config.toml
model = "image classifier"
dataset = "photos of plants, animals and fungi (iNaturalist)"
train_examples = 77898
image_size = 24
crop_scale_min = 0.7
horizontal_flip = true
color_jitter = 0.1
targets = ["class"]
num_classes = 15
arch = "mlp_mixer"
norm = "layernorm"
norm_position = "pre"
activation = "swiglu"
mlp_ratio = 3
parallel_block = false
inner_norm = false
moe = "top_k"
num_experts = 8
moe_every = 2
expert_mlp_ratio = 0.5
experts_per_token = 2
shared_expert = false
patch_size = [4, 4]
conv_stem = true
layers = 8
width = 384
mixing = "mixup"
loss = "cross_entropy"
residual_init = "scaled_by_depth"
optimizer = "soap"
beta2 = 0.99
lr = 0.0014
beta1 = 0.9
shampoo_beta = 0.99
eps = 1e-08
precondition_frequency = 10
max_precond_dim = 1536
one_sided = true
adamw_lr_other_params = 0.0011
steps = 14700
batch_size = 64
epochs = 12.1
lr_schedule = "step"
warmup_steps = 730
weight_decay = 0.1
adamw_weight_decay_other_params = 0
Rows from block 5 of a small image classifier, named by matrix and row number. Rows with one number within an expert belong to one neuron, the router's apart. Each number is 200 + 20 x the weight over its row's rms, rounded and kept within 0 to 999. All counts start at 0.
Before each expert's rows are labels from the 100 images, of 14976, where the router gives the expert most weight on average: "strongest on" is what is common among them. Only what is clearly more common there than usual is listed. The data: photos of plants, animals and fungi (iNaturalist). In brackets: how many of the 100.
# router: router (model.blocks.5.mlp.router.weight, 8x384, trained with AdamW), inputs 256-383
# gate: expert gate (model.blocks.5.mlp.gate, 8x192x384), inputs 256-383
# up: expert up (model.blocks.5.mlp.up, 8x192x384), inputs 256-383
# down: expert down (model.blocks.5.mlp.down, 8x384x192, transposed), outputs 256-383

# expert 0
strongest on: order Piciformes (26); family: Picidae (26)
router.0,205,184,198,209,202,207,225,213,214,187,200,202,188,184,200,201,199,194,204,203,227,214,216,210,165,191,223,184,199,214,210,227,193,202,216,207,157,171,224,232,195,208,196,173,172,247,205,205,178,210,214,171,208,186,205,220,190,204,222,206,173,218,199,183,187,227,208,157,197,222,160,226,230,189,204,208,217,234,193,198,174,159,217,212,206,214,212,192,197,198,187,206,155,178,205,221,197,176,192,207,176,192,154,217,184,204,193,180,190,209,202,173,208,195,203,214,182,203,228,183,229,249,192,197,187,153,183,174
gate.5,196,188,184,205,240,216,193,203,155,189,233,170,198,207,206,194,211,179,185,198,196,185,208,152,168,211,202,216,197,219,173,208,185,174,235,193,172,201,193,212,216,256,200,200,205,194,206,171,194,183,243,232,172,219,216,209,192,189,197,268,175,201,205,244,177,182,243,229,241,193,184,166,180,203,202,195,235,203,219,188,202,191,220,206,194,214,195,218,237,226,175,194,208,196,181,194,206,196,184,213,202,200,249,211,265,232,155,199,190,209,181,204,218,201,209,169,213,234,177,194,204,228,206,197,202,216,214,186
up.5,192,191,170,199,254,196,206,202,172,173,227,203,190,184,218,187,227,204,159,188,213,189,212,165,192,233,193,173,194,211,161,203,202,193,227,220,164,206,193,209,183,222,186,185,226,195,237,197,201,190,210,214,182,226,227,197,197,155,197,272,194,192,225,211,165,199,215,236,245,185,163,158,199,193,220,221,187,204,198,192,231,210,232,173,179,189,192,184,227,198,207,202,220,196,203,204,238,197,200,212,185,217,227,183,243,194,155,188,175,185,188,189,208,206,210,192,256,212,208,179,213,208,216,192,213,175,208,192
down.5,210,185,189,201,168,191,207,228,167,183,211,208,161,237,188,216,229,234,195,201,202,199,176,197,214,188,220,200,231,181,181,215,194,234,175,192,205,192,208,200,187,193,227,227,174,193,176,193,224,201,196,180,206,177,158,233,190,153,197,180,175,198,190,206,217,172,200,189,218,221,202,228,190,206,200,196,208,239,190,180,186,226,191,198,188,196,183,233,219,208,189,189,222,226,207,168,225,231,204,217,172,189,205,188,201,201,206,190,270,207,205,196,187,200,233,189,191,220,199,159,238,154,233,206,196,218,169,245
gate.6,214,193,212,196,241,213,189,205,202,202,181,189,216,196,213,207,185,208,187,203,208,160,206,196,204,213,205,169,194,211,224,168,170,208,170,186,199,213,191,163,230,174,181,216,224,180,209,185,212,197,167,180,214,203,218,176,181,212,213,228,207,175,179,213,212,192,195,220,204,158,200,171,206,188,185,237,204,234,196,213,205,211,217,170,185,210,201,220,204,189,241,243,206,205,161,187,218,213,217,188,177,164,235,240,219,208,182,211,200,240,191,202,203,221,181,177,221,190,205,211,217,212,206,193,194,182,198,214
up.6,208,190,244,177,220,200,217,188,227,195,204,216,195,223,187,196,233,215,212,190,197,197,183,213,234,167,175,174,183,192,186,215,165,177,181,191,215,219,182,183,200,165,209,224,180,195,234,216,181,227,196,186,206,188,203,149,221,184,203,189,212,169,172,243,175,216,200,182,198,192,183,207,224,174,189,203,210,267,208,201,221,210,180,182,232,189,217,216,202,189,215,211,194,208,176,239,179,203,217,206,186,160,192,203,190,176,214,201,198,190,174,200,180,202,193,176,221,165,228,231,228,181,235,196,199,152,173,225
down.6,216,235,230,194,224,194,195,220,200,176,202,217,184,163,202,202,172,194,197,186,184,250,184,215,154,201,152,174,182,222,207,221,233,210,236,209,249,179,187,212,218,206,178,176,212,214,190,185,202,187,215,172,223,213,216,222,198,210,229,193,215,203,209,205,188,193,168,209,228,207,223,200,198,212,204,190,192,181,205,199,226,172,182,166,207,205,202,206,187,204,208,216,221,203,216,229,167,188,190,216,198,199,211,189,228,183,205,233,240,196,187,204,194,184,203,210,200,178,188,212,183,188,170,202,190,174,187,207
gate.7,206,221,201,162,223,220,210,207,198,235,262,182,216,165,198,180,208,214,178,187,231,151,229,204,215,230,172,208,156,203,198,177,191,244,213,174,188,199,180,204,176,180,152,223,190,206,212,218,171,217,177,191,212,233,223,179,202,198,177,214,206,199,182,189,207,176,192,220,202,165,206,209,172,191,195,212,209,223,174,211,218,201,236,171,164,189,270,197,192,201,216,191,209,213,185,184,219,212,198,210,146,181,222,172,244,182,165,208,184,173,196,178,225,197,197,201,219,222,172,208,204,193,192,215,184,211,223,173
up.7,194,203,210,164,196,202,215,187,225,240,254,217,213,149,194,194,183,224,187,169,232,176,224,188,223,210,213,210,201,174,210,182,186,237,210,193,195,232,161,191,214,205,173,215,197,217,182,220,182,197,192,193,191,223,213,177,209,199,185,191,198,205,191,183,179,187,166,204,224,146,175,205,194,188,183,191,226,208,179,202,182,219,229,188,207,201,268,228,188,180,210,175,203,196,180,204,204,210,168,193,153,177,201,196,206,166,198,237,198,196,202,215,212,209,168,223,223,185,216,200,183,207,210,190,188,239,205,189
down.7,194,181,201,187,180,219,150,209,226,185,197,211,171,198,179,227,217,243,176,193,236,226,197,225,192,212,204,213,197,184,172,209,204,182,185,172,177,182,172,207,183,222,202,225,168,188,185,206,243,228,209,174,179,229,180,220,191,181,208,188,179,208,230,198,216,205,227,194,224,212,197,250,208,193,212,203,187,216,193,198,147,200,171,211,209,186,183,227,222,234,198,188,171,235,229,195,210,252,189,209,205,219,193,192,200,227,212,198,209,154,218,204,183,194,192,213,157,199,203,163,240,187,208,171,185,236,190,212
gate.8,198,223,148,206,183,192,225,173,213,234,210,229,175,227,223,184,218,187,207,222,157,197,230,229,214,160,212,230,206,217,160,179,221,194,215,206,184,223,188,200,190,231,185,197,201,189,225,208,167,206,179,193,192,215,208,218,205,189,193,225,189,193,186,184,200,201,193,174,202,204,209,213,198,244,218,234,237,218,210,155,221,194,223,191,188,177,208,220,188,170,193,223,167,211,182,180,184,203,205,233,234,198,218,195,260,230,200,212,211,190,189,228,195,212,191,221,171,199,230,177,188,189,197,180,187,180,182,181
up.8,197,208,180,187,201,212,232,203,220,202,204,230,170,204,213,187,237,201,218,217,154,200,193,195,204,192,216,222,193,219,163,223,204,211,218,218,193,229,185,232,223,251,193,192,198,208,205,210,186,204,222,213,184,223,202,224,184,215,213,209,168,204,179,209,183,199,227,202,173,177,185,190,191,194,229,253,226,202,199,171,190,211,162,215,221,185,188,215,191,229,216,233,143,212,179,202,199,192,205,189,173,216,214,181,249,235,190,247,209,235,169,238,161,190,188,177,160,190,227,165,188,199,192,217,186,187,211,186
down.8,183,180,223,194,196,188,177,229,232,227,156,205,201,197,201,215,173,147,222,212,223,164,212,200,178,202,182,215,220,179,179,209,202,185,204,200,174,225,193,227,163,202,191,166,206,226,195,213,194,202,187,191,185,200,204,204,188,212,212,216,194,228,243,204,195,227,199,157,163,204,186,213,210,212,171,184,182,186,179,215,170,192,195,215,228,166,172,224,227,210,200,215,202,196,190,199,174,175,190,230,218,227,209,244,203,251,223,198,200,176,206,222,224,182,226,235,168,208,171,184,232,181,195,211,221,235,221,171
gate.9,244,194,182,222,198,216,216,208,207,199,187,189,212,191,163,197,269,199,183,204,201,199,225,205,148,217,213,197,199,232,211,173,191,200,168,245,228,200,219,211,181,201,196,218,234,151,227,201,210,199,175,233,199,205,198,189,230,179,197,215,201,181,203,204,203,211,160,196,216,219,237,191,193,201,213,206,197,226,208,188,211,213,222,182,190,218,216,150,192,201,202,212,210,177,171,167,228,218,186,210,220,186,212,186,171,160,201,214,205,195,187,172,202,221,226,194,234,216,224,213,235,204,220,219,197,194,216,180
up.9,167,192,210,196,232,172,187,162,202,197,242,165,206,239,195,203,191,233,178,195,220,200,177,197,200,206,182,203,218,204,187,207,225,222,204,230,198,195,198,180,201,221,174,186,206,202,240,223,210,231,200,201,196,176,235,228,182,200,180,197,188,217,177,201,228,185,214,190,219,238,189,204,152,187,216,178,216,179,219,222,204,188,211,212,191,177,209,194,178,163,193,183,186,241,208,192,199,191,179,169,218,224,200,189,195,195,232,247,210,148,179,202,205,176,201,214,194,183,188,202,159,148,182,180,195,178,191,165
down.9,221,215,206,192,228,184,143,215,197,192,220,204,202,166,193,207,221,209,235,196,200,212,181,223,182,213,179,197,186,188,225,178,178,216,174,176,192,211,181,193,214,230,189,210,198,176,218,191,199,197,202,174,162,221,179,228,226,201,206,193,183,187,187,179,209,211,193,192,201,210,169,197,221,211,197,189,194,184,198,174,234,204,172,202,179,200,188,201,172,208,214,205,213,207,228,208,180,221,198,203,227,174,208,182,190,181,190,200,211,222,197,189,156,200,207,187,202,212,226,198,187,215,179,186,198,181,192,207

# expert 3
strongest on: phylum Tracheophyta (26); kingdom Plantae (26)
router.3,192,188,217,211,198,175,242,179,242,199,221,173,185,188,223,211,198,210,183,194,207,214,219,240,230,223,208,155,213,222,209,190,172,172,210,198,188,206,238,198,174,190,243,205,156,160,192,213,222,186,176,226,190,212,194,185,193,199,209,192,191,237,207,187,198,241,199,194,181,193,192,223,189,167,194,235,209,184,241,248,221,185,202,210,218,168,191,186,192,191,183,187,202,245,218,216,190,162,185,198,184,202,203,211,183,211,229,180,215,227,178,181,207,208,179,212,195,179,206,210,207,188,226,208,210,201,167,180
gate.5,229,199,179,230,223,209,188,208,189,170,205,222,215,212,174,193,206,177,210,174,221,179,219,182,177,197,179,162,170,200,188,178,186,197,220,221,188,206,158,223,200,170,165,199,214,209,203,208,200,186,230,225,253,212,235,201,246,185,202,196,214,195,213,217,198,184,194,211,211,179,188,191,194,220,213,202,232,203,214,181,224,171,188,192,157,194,177,176,197,194,230,208,202,160,163,203,204,183,227,177,211,217,206,180,235,191,176,176,197,179,197,202,194,210,166,166,181,181,210,210,211,199,234,185,170,217,232,192
up.5,210,190,221,163,192,210,203,200,192,217,188,174,168,200,240,224,195,197,211,175,180,138,189,222,193,184,192,183,199,231,180,191,199,209,176,170,181,179,209,216,201,211,203,206,229,179,212,176,193,218,169,166,205,198,216,175,177,167,168,229,188,224,168,180,215,259,212,198,196,189,192,196,214,175,201,194,182,223,155,232,200,186,211,234,214,188,225,197,209,166,177,254,225,212,209,177,164,198,197,209,195,196,180,188,191,229,223,202,222,233,227,200,213,214,199,234,205,230,188,189,194,200,155,215,201,247,229,175
down.5,233,220,218,202,193,202,197,193,170,186,208,195,244,161,206,199,210,198,179,183,187,186,198,198,167,179,186,160,208,220,204,172,228,206,219,221,196,209,227,222,218,163,182,209,188,209,186,188,186,193,191,198,226,172,196,191,237,206,207,194,219,196,198,190,225,174,185,188,200,198,196,199,248,190,201,210,164,212,193,214,198,186,191,160,178,209,221,165,181,188,216,221,224,155,203,174,181,210,231,195,194,209,208,180,212,193,184,177,211,178,204,160,204,182,196,183,236,185,205,207,194,216,196,215,219,196,175,196
gate.6,220,195,224,218,208,222,198,211,196,194,271,200,208,201,200,186,218,208,192,228,204,164,193,222,219,234,169,200,169,208,213,174,176,232,210,206,213,152,233,209,195,179,218,231,202,197,188,204,218,217,223,206,204,230,205,200,185,182,217,243,197,163,190,185,203,205,230,245,220,182,210,226,223,182,216,206,231,193,212,190,167,208,227,184,180,197,220,218,224,218,174,194,198,168,212,177,212,216,202,209,152,182,188,226,230,195,194,201,234,171,189,182,187,183,220,218,189,241,175,211,240,205,215,197,193,233,231,233
up.6,207,192,190,236,216,208,186,203,174,208,280,193,192,206,191,173,217,210,198,197,214,185,180,211,203,211,184,171,161,191,200,202,172,235,204,214,220,178,246,206,193,169,218,220,213,188,173,199,227,204,230,183,212,217,205,201,202,190,208,220,194,178,200,194,200,195,214,248,206,183,215,229,207,190,192,213,226,183,209,175,210,181,218,180,187,169,239,192,219,208,167,214,216,176,189,193,235,228,217,230,179,193,180,232,216,201,175,185,209,175,203,190,186,163,212,219,186,211,180,195,212,211,198,213,202,237,218,217
down.6,175,209,219,221,188,192,164,192,193,195,205,210,166,213,198,166,183,225,170,205,205,232,208,188,190,220,204,207,225,189,221,180,199,189,181,215,165,187,226,218,174,216,231,171,181,208,210,202,221,205,156,181,187,189,186,201,176,199,188,200,193,209,208,169,198,219,225,182,176,207,193,200,151,183,202,174,213,208,199,203,173,187,188,190,210,201,181,227,232,214,208,165,192,219,204,172,191,220,188,217,191,214,182,216,213,231,221,190,214,176,216,227,232,196,198,207,194,197,201,173,201,197,220,189,197,202,198,219
gate.7,195,216,199,178,219,231,235,191,202,180,211,172,208,219,193,233,175,202,170,182,164,186,202,196,201,191,175,215,200,223,241,151,166,177,172,200,215,199,181,192,226,207,188,173,247,167,216,201,207,192,184,195,231,209,207,202,234,196,202,187,221,186,250,186,198,225,189,218,211,212,183,245,196,221,202,192,167,228,189,229,225,228,204,220,208,218,178,184,203,199,180,210,194,189,173,198,202,210,186,174,190,214,208,187,198,186,206,185,202,232,192,187,187,188,241,262,191,201,202,209,190,228,206,206,196,181,224,177
up.7,194,199,151,224,206,164,236,209,193,194,200,222,214,205,161,220,174,246,206,237,218,192,197,222,184,218,181,205,209,230,249,199,157,222,183,223,169,210,173,184,188,179,210,207,243,205,191,219,203,211,160,134,173,192,185,263,183,173,180,163,206,242,211,214,218,227,201,219,214,227,196,200,192,227,234,198,173,224,185,260,226,243,188,198,180,221,219,187,188,197,175,191,195,181,187,186,222,199,165,212,204,186,199,205,203,186,194,209,191,190,187,204,190,182,215,196,222,216,214,199,180,163,179,193,207,227,236,214
down.7,173,186,187,176,207,217,248,222,209,198,182,212,210,219,207,209,196,162,224,158,183,173,202,187,200,187,225,228,209,206,167,214,195,194,194,227,214,188,198,189,191,185,198,166,212,188,204,194,178,194,213,216,208,186,195,209,209,205,218,179,203,199,194,170,182,185,173,199,183,179,189,187,202,206,207,195,191,175,176,188,212,181,205,210,183,199,207,174,196,216,225,253,227,232,166,229,197,191,184,204,204,203,188,207,201,161,215,225,193,206,195,218,177,219,211,216,199,202,160,220,171,194,210,215,229,215,216,183
gate.8,232,229,207,195,178,201,215,210,167,223,211,231,173,194,203,213,197,195,180,193,210,208,187,202,189,216,210,175,213,211,197,196,198,200,175,212,222,230,231,199,197,212,209,239,172,225,189,207,237,194,190,205,181,201,202,197,219,191,164,191,212,188,179,192,213,205,218,191,233,230,212,224,200,203,176,194,212,205,215,170,219,174,204,162,176,195,215,191,205,184,177,188,234,169,229,183,195,228,206,245,151,199,239,168,222,256,178,209,218,185,235,175,236,210,185,175,193,223,210,193,177,220,220,195,159,219,228,210
up.8,194,200,203,225,215,195,154,210,247,151,197,182,235,213,193,200,204,186,175,211,212,200,177,235,203,169,182,211,159,186,211,211,199,200,239,184,202,184,183,178,228,208,185,162,198,182,198,208,181,172,205,201,210,204,230,197,219,232,237,201,202,182,228,204,188,198,166,208,193,186,206,206,193,218,222,207,177,196,189,194,200,209,183,216,213,214,193,243,216,225,225,179,190,213,209,217,185,193,202,173,251,182,161,230,195,179,208,201,196,192,191,211,172,206,201,213,183,196,226,212,200,210,166,187,196,176,196,193
down.8,216,186,218,191,197,206,232,216,184,205,214,219,212,200,213,214,217,195,222,187,175,160,216,158,220,224,214,194,186,190,193,196,170,160,176,202,218,160,174,182,199,173,196,223,201,201,205,201,192,217,228,194,196,208,195,179,169,195,177,177,188,201,192,216,195,206,200,249,215,218,207,196,232,204,216,185,205,237,203,207,214,216,225,225,195,212,211,183,203,177,197,222,213,192,190,191,255,201,195,180,172,173,193,189,187,171,186,219,193,259,162,178,180,240,181,183,223,253,192,243,187,229,219,194,181,177,185,199
gate.9,176,179,147,194,191,205,244,197,187,198,179,214,208,199,156,217,210,191,229,202,199,181,187,206,178,199,194,209,190,193,238,188,198,173,179,214,221,185,207,164,244,211,203,241,202,202,178,205,223,210,227,195,204,214,204,198,196,197,202,198,208,176,204,189,188,197,178,196,210,216,195,189,214,194,239,177,219,211,186,173,251,234,220,179,201,210,206,207,169,191,172,216,219,182,181,209,196,172,204,204,206,151,217,201,179,180,173,231,213,200,216,180,163,215,194,191,178,187,191,194,220,178,181,196,215,214,204,241
up.9,207,206,215,200,199,234,214,200,183,208,223,205,245,173,232,198,199,202,219,200,233,206,204,151,181,175,238,199,188,244,207,192,210,201,200,201,181,193,190,198,185,193,206,235,203,193,190,183,197,166,236,215,174,198,210,217,191,215,214,177,203,186,178,166,186,215,196,194,184,206,174,183,209,199,220,189,193,216,218,184,195,217,203,212,184,191,212,206,211,185,217,225,182,179,206,264,193,214,209,183,202,191,222,181,240,228,194,186,191,191,202,167,223,203,204,214,187,215,226,203,208,215,217,184,188,204,177,236
down.9,212,178,175,206,210,223,216,229,197,151,165,216,220,204,178,236,199,191,204,209,188,219,177,188,182,200,212,200,177,195,232,220,183,246,208,185,225,212,215,188,211,194,185,216,204,221,189,195,206,170,181,194,199,179,211,206,196,231,237,179,186,198,213,228,195,208,157,174,193,188,221,198,212,212,185,196,182,171,155,209,206,207,179,185,205,225,234,189,197,207,200,222,240,179,205,178,182,200,176,203,232,183,200,183,193,186,210,203,214,213,177,172,190,208,239,173,180,197,211,231,176,196,187,210,214,143,190,216

# expert 2
strongest on: phylum Chordata (96); class Aves (86)
router.2,214,180,219,217,188,189,240,238,203,218,230,235,193,246,217,205,215,222,189,253,196,219,175,247,174,207,201,184,170,198,226,191,198,190,180,182,187,203,188,235,242,210,198,210,188,199,205,223,231,207,227,172,170,222,195,163,207,175,195,203,154,188,176,195,173,206,217,215,188,176,201,216,219,187,150,210,205,220,194,229,204,214,212,189,230,176,206,193,191,177,195,197,208,179,227,247,181,217,221,230,206,199,186,182,187,181,155,194,201,208,202,188,197,223,191,223,171,158,228,223,176,183,204,172,204,180,198,186
gate.5,186,217,187,212,217,199,203,173,203,191,196,165,189,232,191,199,223,204,177,184,195,202,222,229,209,208,210,180,210,168,224,200,204,202,170,194,211,207,223,185,198,208,187,179,221,188,244,175,189,209,219,213,230,184,184,218,211,186,214,246,228,192,175,191,235,206,177,195,216,192,212,200,188,187,238,195,221,231,181,232,199,176,214,154,198,230,182,167,217,179,227,211,184,230,159,176,260,179,197,202,194,212,183,246,221,191,212,210,234,198,209,179,204,238,204,197,230,238,183,210,192,208,207,199,214,213,204,178
up.5,229,187,220,221,191,219,209,222,197,192,189,218,220,200,173,175,162,190,225,213,191,190,174,182,195,165,181,201,208,241,198,215,192,182,205,189,197,198,171,194,223,184,211,215,201,190,169,219,218,211,193,202,165,195,199,164,192,216,190,156,180,189,202,204,218,174,209,176,217,220,203,208,227,201,183,182,183,187,215,170,178,208,191,205,224,194,198,186,194,221,174,209,219,169,233,200,169,215,214,191,217,164,218,169,166,231,198,219,194,208,205,203,206,178,205,197,208,184,198,205,193,190,181,226,194,230,195,226
down.5,215,160,187,207,211,211,220,203,213,199,150,191,208,169,187,201,191,143,206,190,215,189,180,215,168,212,197,185,192,211,199,220,208,220,203,206,180,237,152,197,200,171,197,195,231,225,174,222,201,192,188,192,206,181,169,196,220,179,223,199,182,231,217,223,218,221,189,201,206,216,206,185,231,224,190,200,157,200,183,187,177,212,210,215,234,205,238,197,250,212,194,219,222,189,223,171,225,206,220,228,236,201,192,214,168,207,176,189,179,216,205,208,208,180,197,181,169,228,214,188,221,208,160,188,217,187,203,182
gate.6,193,206,208,151,177,199,218,196,202,205,207,187,222,208,192,226,189,221,202,235,192,192,218,198,199,167,191,226,182,171,179,227,185,201,178,186,215,189,174,204,210,201,217,220,190,193,212,205,202,197,181,219,205,210,239,198,187,212,166,247,217,149,195,213,214,198,172,191,214,178,229,199,180,216,222,174,188,200,202,175,207,211,215,177,197,205,193,215,209,172,171,227,200,215,197,186,200,187,200,194,217,192,202,233,226,228,213,227,192,203,231,213,199,198,206,207,199,208,214,195,170,194,216,240,186,197,219,209
up.6,203,203,198,222,212,174,180,151,192,221,173,160,199,230,184,174,220,177,206,179,207,213,213,246,233,160,195,171,208,180,187,207,247,203,208,194,205,220,199,179,184,191,182,190,217,198,223,184,214,207,173,196,195,178,188,179,242,208,209,175,217,242,205,196,179,218,203,182,181,238,179,162,167,230,227,215,218,225,221,199,207,248,176,224,202,196,208,205,182,198,249,174,170,210,221,212,178,214,158,216,225,212,144,168,201,214,210,203,191,197,212,173,178,230,233,201,169,218,219,219,226,186,202,217,208,180,188,193
down.6,165,183,202,218,172,225,193,185,199,232,209,186,208,209,210,208,191,187,230,183,202,159,225,179,200,191,220,248,258,185,185,206,204,191,177,194,191,220,195,183,161,222,186,201,134,232,182,232,173,179,208,200,211,173,168,203,202,183,196,207,182,195,185,220,199,196,226,216,193,213,229,195,221,132,181,150,181,205,189,217,197,211,187,193,217,205,185,201,223,191,225,175,202,216,183,190,197,212,206,203,196,223,197,215,210,171,179,198,167,184,210,207,207,209,196,192,223,237,212,202,218,235,248,182,177,200,221,187
gate.7,217,213,207,218,232,202,238,202,215,181,209,176,208,231,217,178,177,189,182,218,204,173,196,194,200,195,237,178,195,203,198,193,210,196,226,236,218,189,236,165,207,196,205,211,228,190,148,199,221,210,184,242,197,211,161,181,166,194,229,216,198,186,197,223,177,189,204,187,189,214,210,186,220,211,194,204,171,203,206,213,182,221,219,196,188,188,204,198,214,196,171,249,209,159,175,188,193,197,198,214,176,187,211,214,203,200,194,212,211,219,199,180,194,179,205,165,164,199,224,215,217,202,206,172,158,190,219,272
up.7,215,214,235,188,216,197,192,187,198,200,211,200,182,159,211,226,216,218,214,205,165,211,153,221,207,209,240,186,163,205,227,219,219,231,219,221,222,205,214,192,208,186,205,215,186,204,196,199,202,222,173,216,200,188,205,194,184,204,226,211,181,214,193,224,188,174,200,207,176,236,226,184,226,209,180,196,206,208,191,176,214,199,202,211,177,210,211,219,170,220,189,223,216,212,205,180,215,228,225,213,159,199,198,218,175,267,162,227,186,223,229,207,233,209,203,209,178,213,204,209,230,231,189,178,192,214,216,184
down.7,193,206,190,227,214,169,170,214,220,195,153,199,208,167,185,183,196,200,208,215,239,165,210,173,200,203,211,213,203,186,186,190,203,225,199,194,203,167,202,193,208,176,193,202,171,214,188,190,218,247,168,182,182,202,194,221,227,201,205,178,206,212,243,196,187,230,186,167,156,230,196,225,181,240,170,195,211,203,164,220,198,188,179,171,220,220,192,216,224,216,214,199,184,230,236,204,174,221,195,182,209,213,176,190,184,199,226,191,216,187,174,207,205,164,190,230,166,168,185,185,221,186,213,195,205,212,151,229
gate.8,201,208,196,189,184,198,168,171,219,204,170,224,195,218,183,221,190,216,175,207,213,178,183,199,209,235,193,206,220,210,209,195,193,206,203,174,217,188,208,164,181,205,202,185,208,194,259,192,196,209,180,217,181,222,173,187,192,214,173,192,190,188,204,195,140,225,189,236,198,200,205,218,226,218,191,202,191,210,215,206,190,195,205,209,188,228,182,195,228,209,262,216,202,195,253,189,211,195,180,204,168,160,202,175,227,217,218,216,185,185,194,196,183,202,198,200,191,243,188,193,224,228,196,179,185,201,169,220
up.8,204,169,202,179,213,186,180,165,244,203,215,225,200,216,205,181,199,207,185,195,193,188,200,185,210,222,188,232,211,223,186,188,185,191,223,178,226,183,195,190,199,209,208,204,166,188,242,216,170,176,213,208,193,237,175,209,177,206,194,197,169,185,217,204,147,226,193,221,180,216,188,193,198,250,179,193,193,189,222,198,178,216,214,218,198,212,191,215,193,189,234,178,191,198,208,208,209,200,177,188,166,154,180,168,234,190,201,223,171,183,163,210,155,194,203,211,200,216,168,189,190,211,197,193,186,193,192,225
down.8,171,171,203,212,164,212,196,217,189,221,198,224,186,212,184,202,206,219,228,221,233,189,201,202,183,208,203,219,228,164,210,218,180,192,183,210,195,167,195,214,189,208,237,206,177,225,178,225,229,206,174,168,199,200,177,232,196,186,197,187,166,200,206,194,215,220,206,173,203,216,212,227,197,182,188,159,178,210,182,204,159,183,184,195,237,215,192,230,234,213,152,174,193,206,215,181,204,192,200,220,206,203,209,213,170,243,231,184,191,155,210,205,208,193,214,212,190,198,193,152,203,175,209,198,238,212,188,213
gate.9,183,182,144,200,209,212,187,201,176,176,224,197,188,206,163,186,208,235,215,200,190,203,168,187,198,231,204,198,218,202,206,212,196,202,191,204,189,183,214,215,193,205,204,214,181,204,185,207,199,200,227,200,249,170,195,219,213,179,233,196,183,191,217,167,213,199,166,217,211,135,222,199,248,204,218,185,195,166,186,169,240,182,208,175,185,243,200,194,185,202,191,226,239,216,149,169,199,206,219,212,173,205,209,188,194,204,207,198,182,186,184,208,188,229,213,165,200,205,197,171,200,164,214,196,226,183,174,204
up.9,220,216,223,187,160,192,212,208,185,191,183,186,230,202,216,198,193,167,180,208,211,184,232,195,214,190,184,177,151,210,202,193,209,194,193,223,227,224,224,206,200,172,220,191,182,184,219,196,174,203,169,183,190,237,233,199,191,217,180,202,235,201,188,242,194,209,188,202,184,252,206,204,173,219,191,202,204,230,210,202,198,189,182,212,188,164,207,207,205,224,239,187,177,180,219,181,178,198,172,155,213,204,207,201,208,224,173,181,214,218,211,187,194,181,232,233,213,227,193,225,202,232,190,171,192,209,217,173
down.9,201,198,209,230,237,178,188,207,204,205,180,181,203,184,194,206,178,238,223,181,221,217,211,199,181,236,227,207,185,183,170,239,202,181,173,219,249,205,168,201,211,205,177,201,221,188,212,204,223,255,198,211,186,197,183,215,215,198,185,209,207,162,205,199,192,209,191,219,199,211,210,203,201,190,180,192,217,221,183,208,190,183,187,197,212,215,220,198,166,204,205,196,187,202,248,181,183,204,194,157,195,202,201,190,190,212,192,190,182,187,211,189,191,215,230,202,230,198,224,177,208,199,215,190,178,131,193,195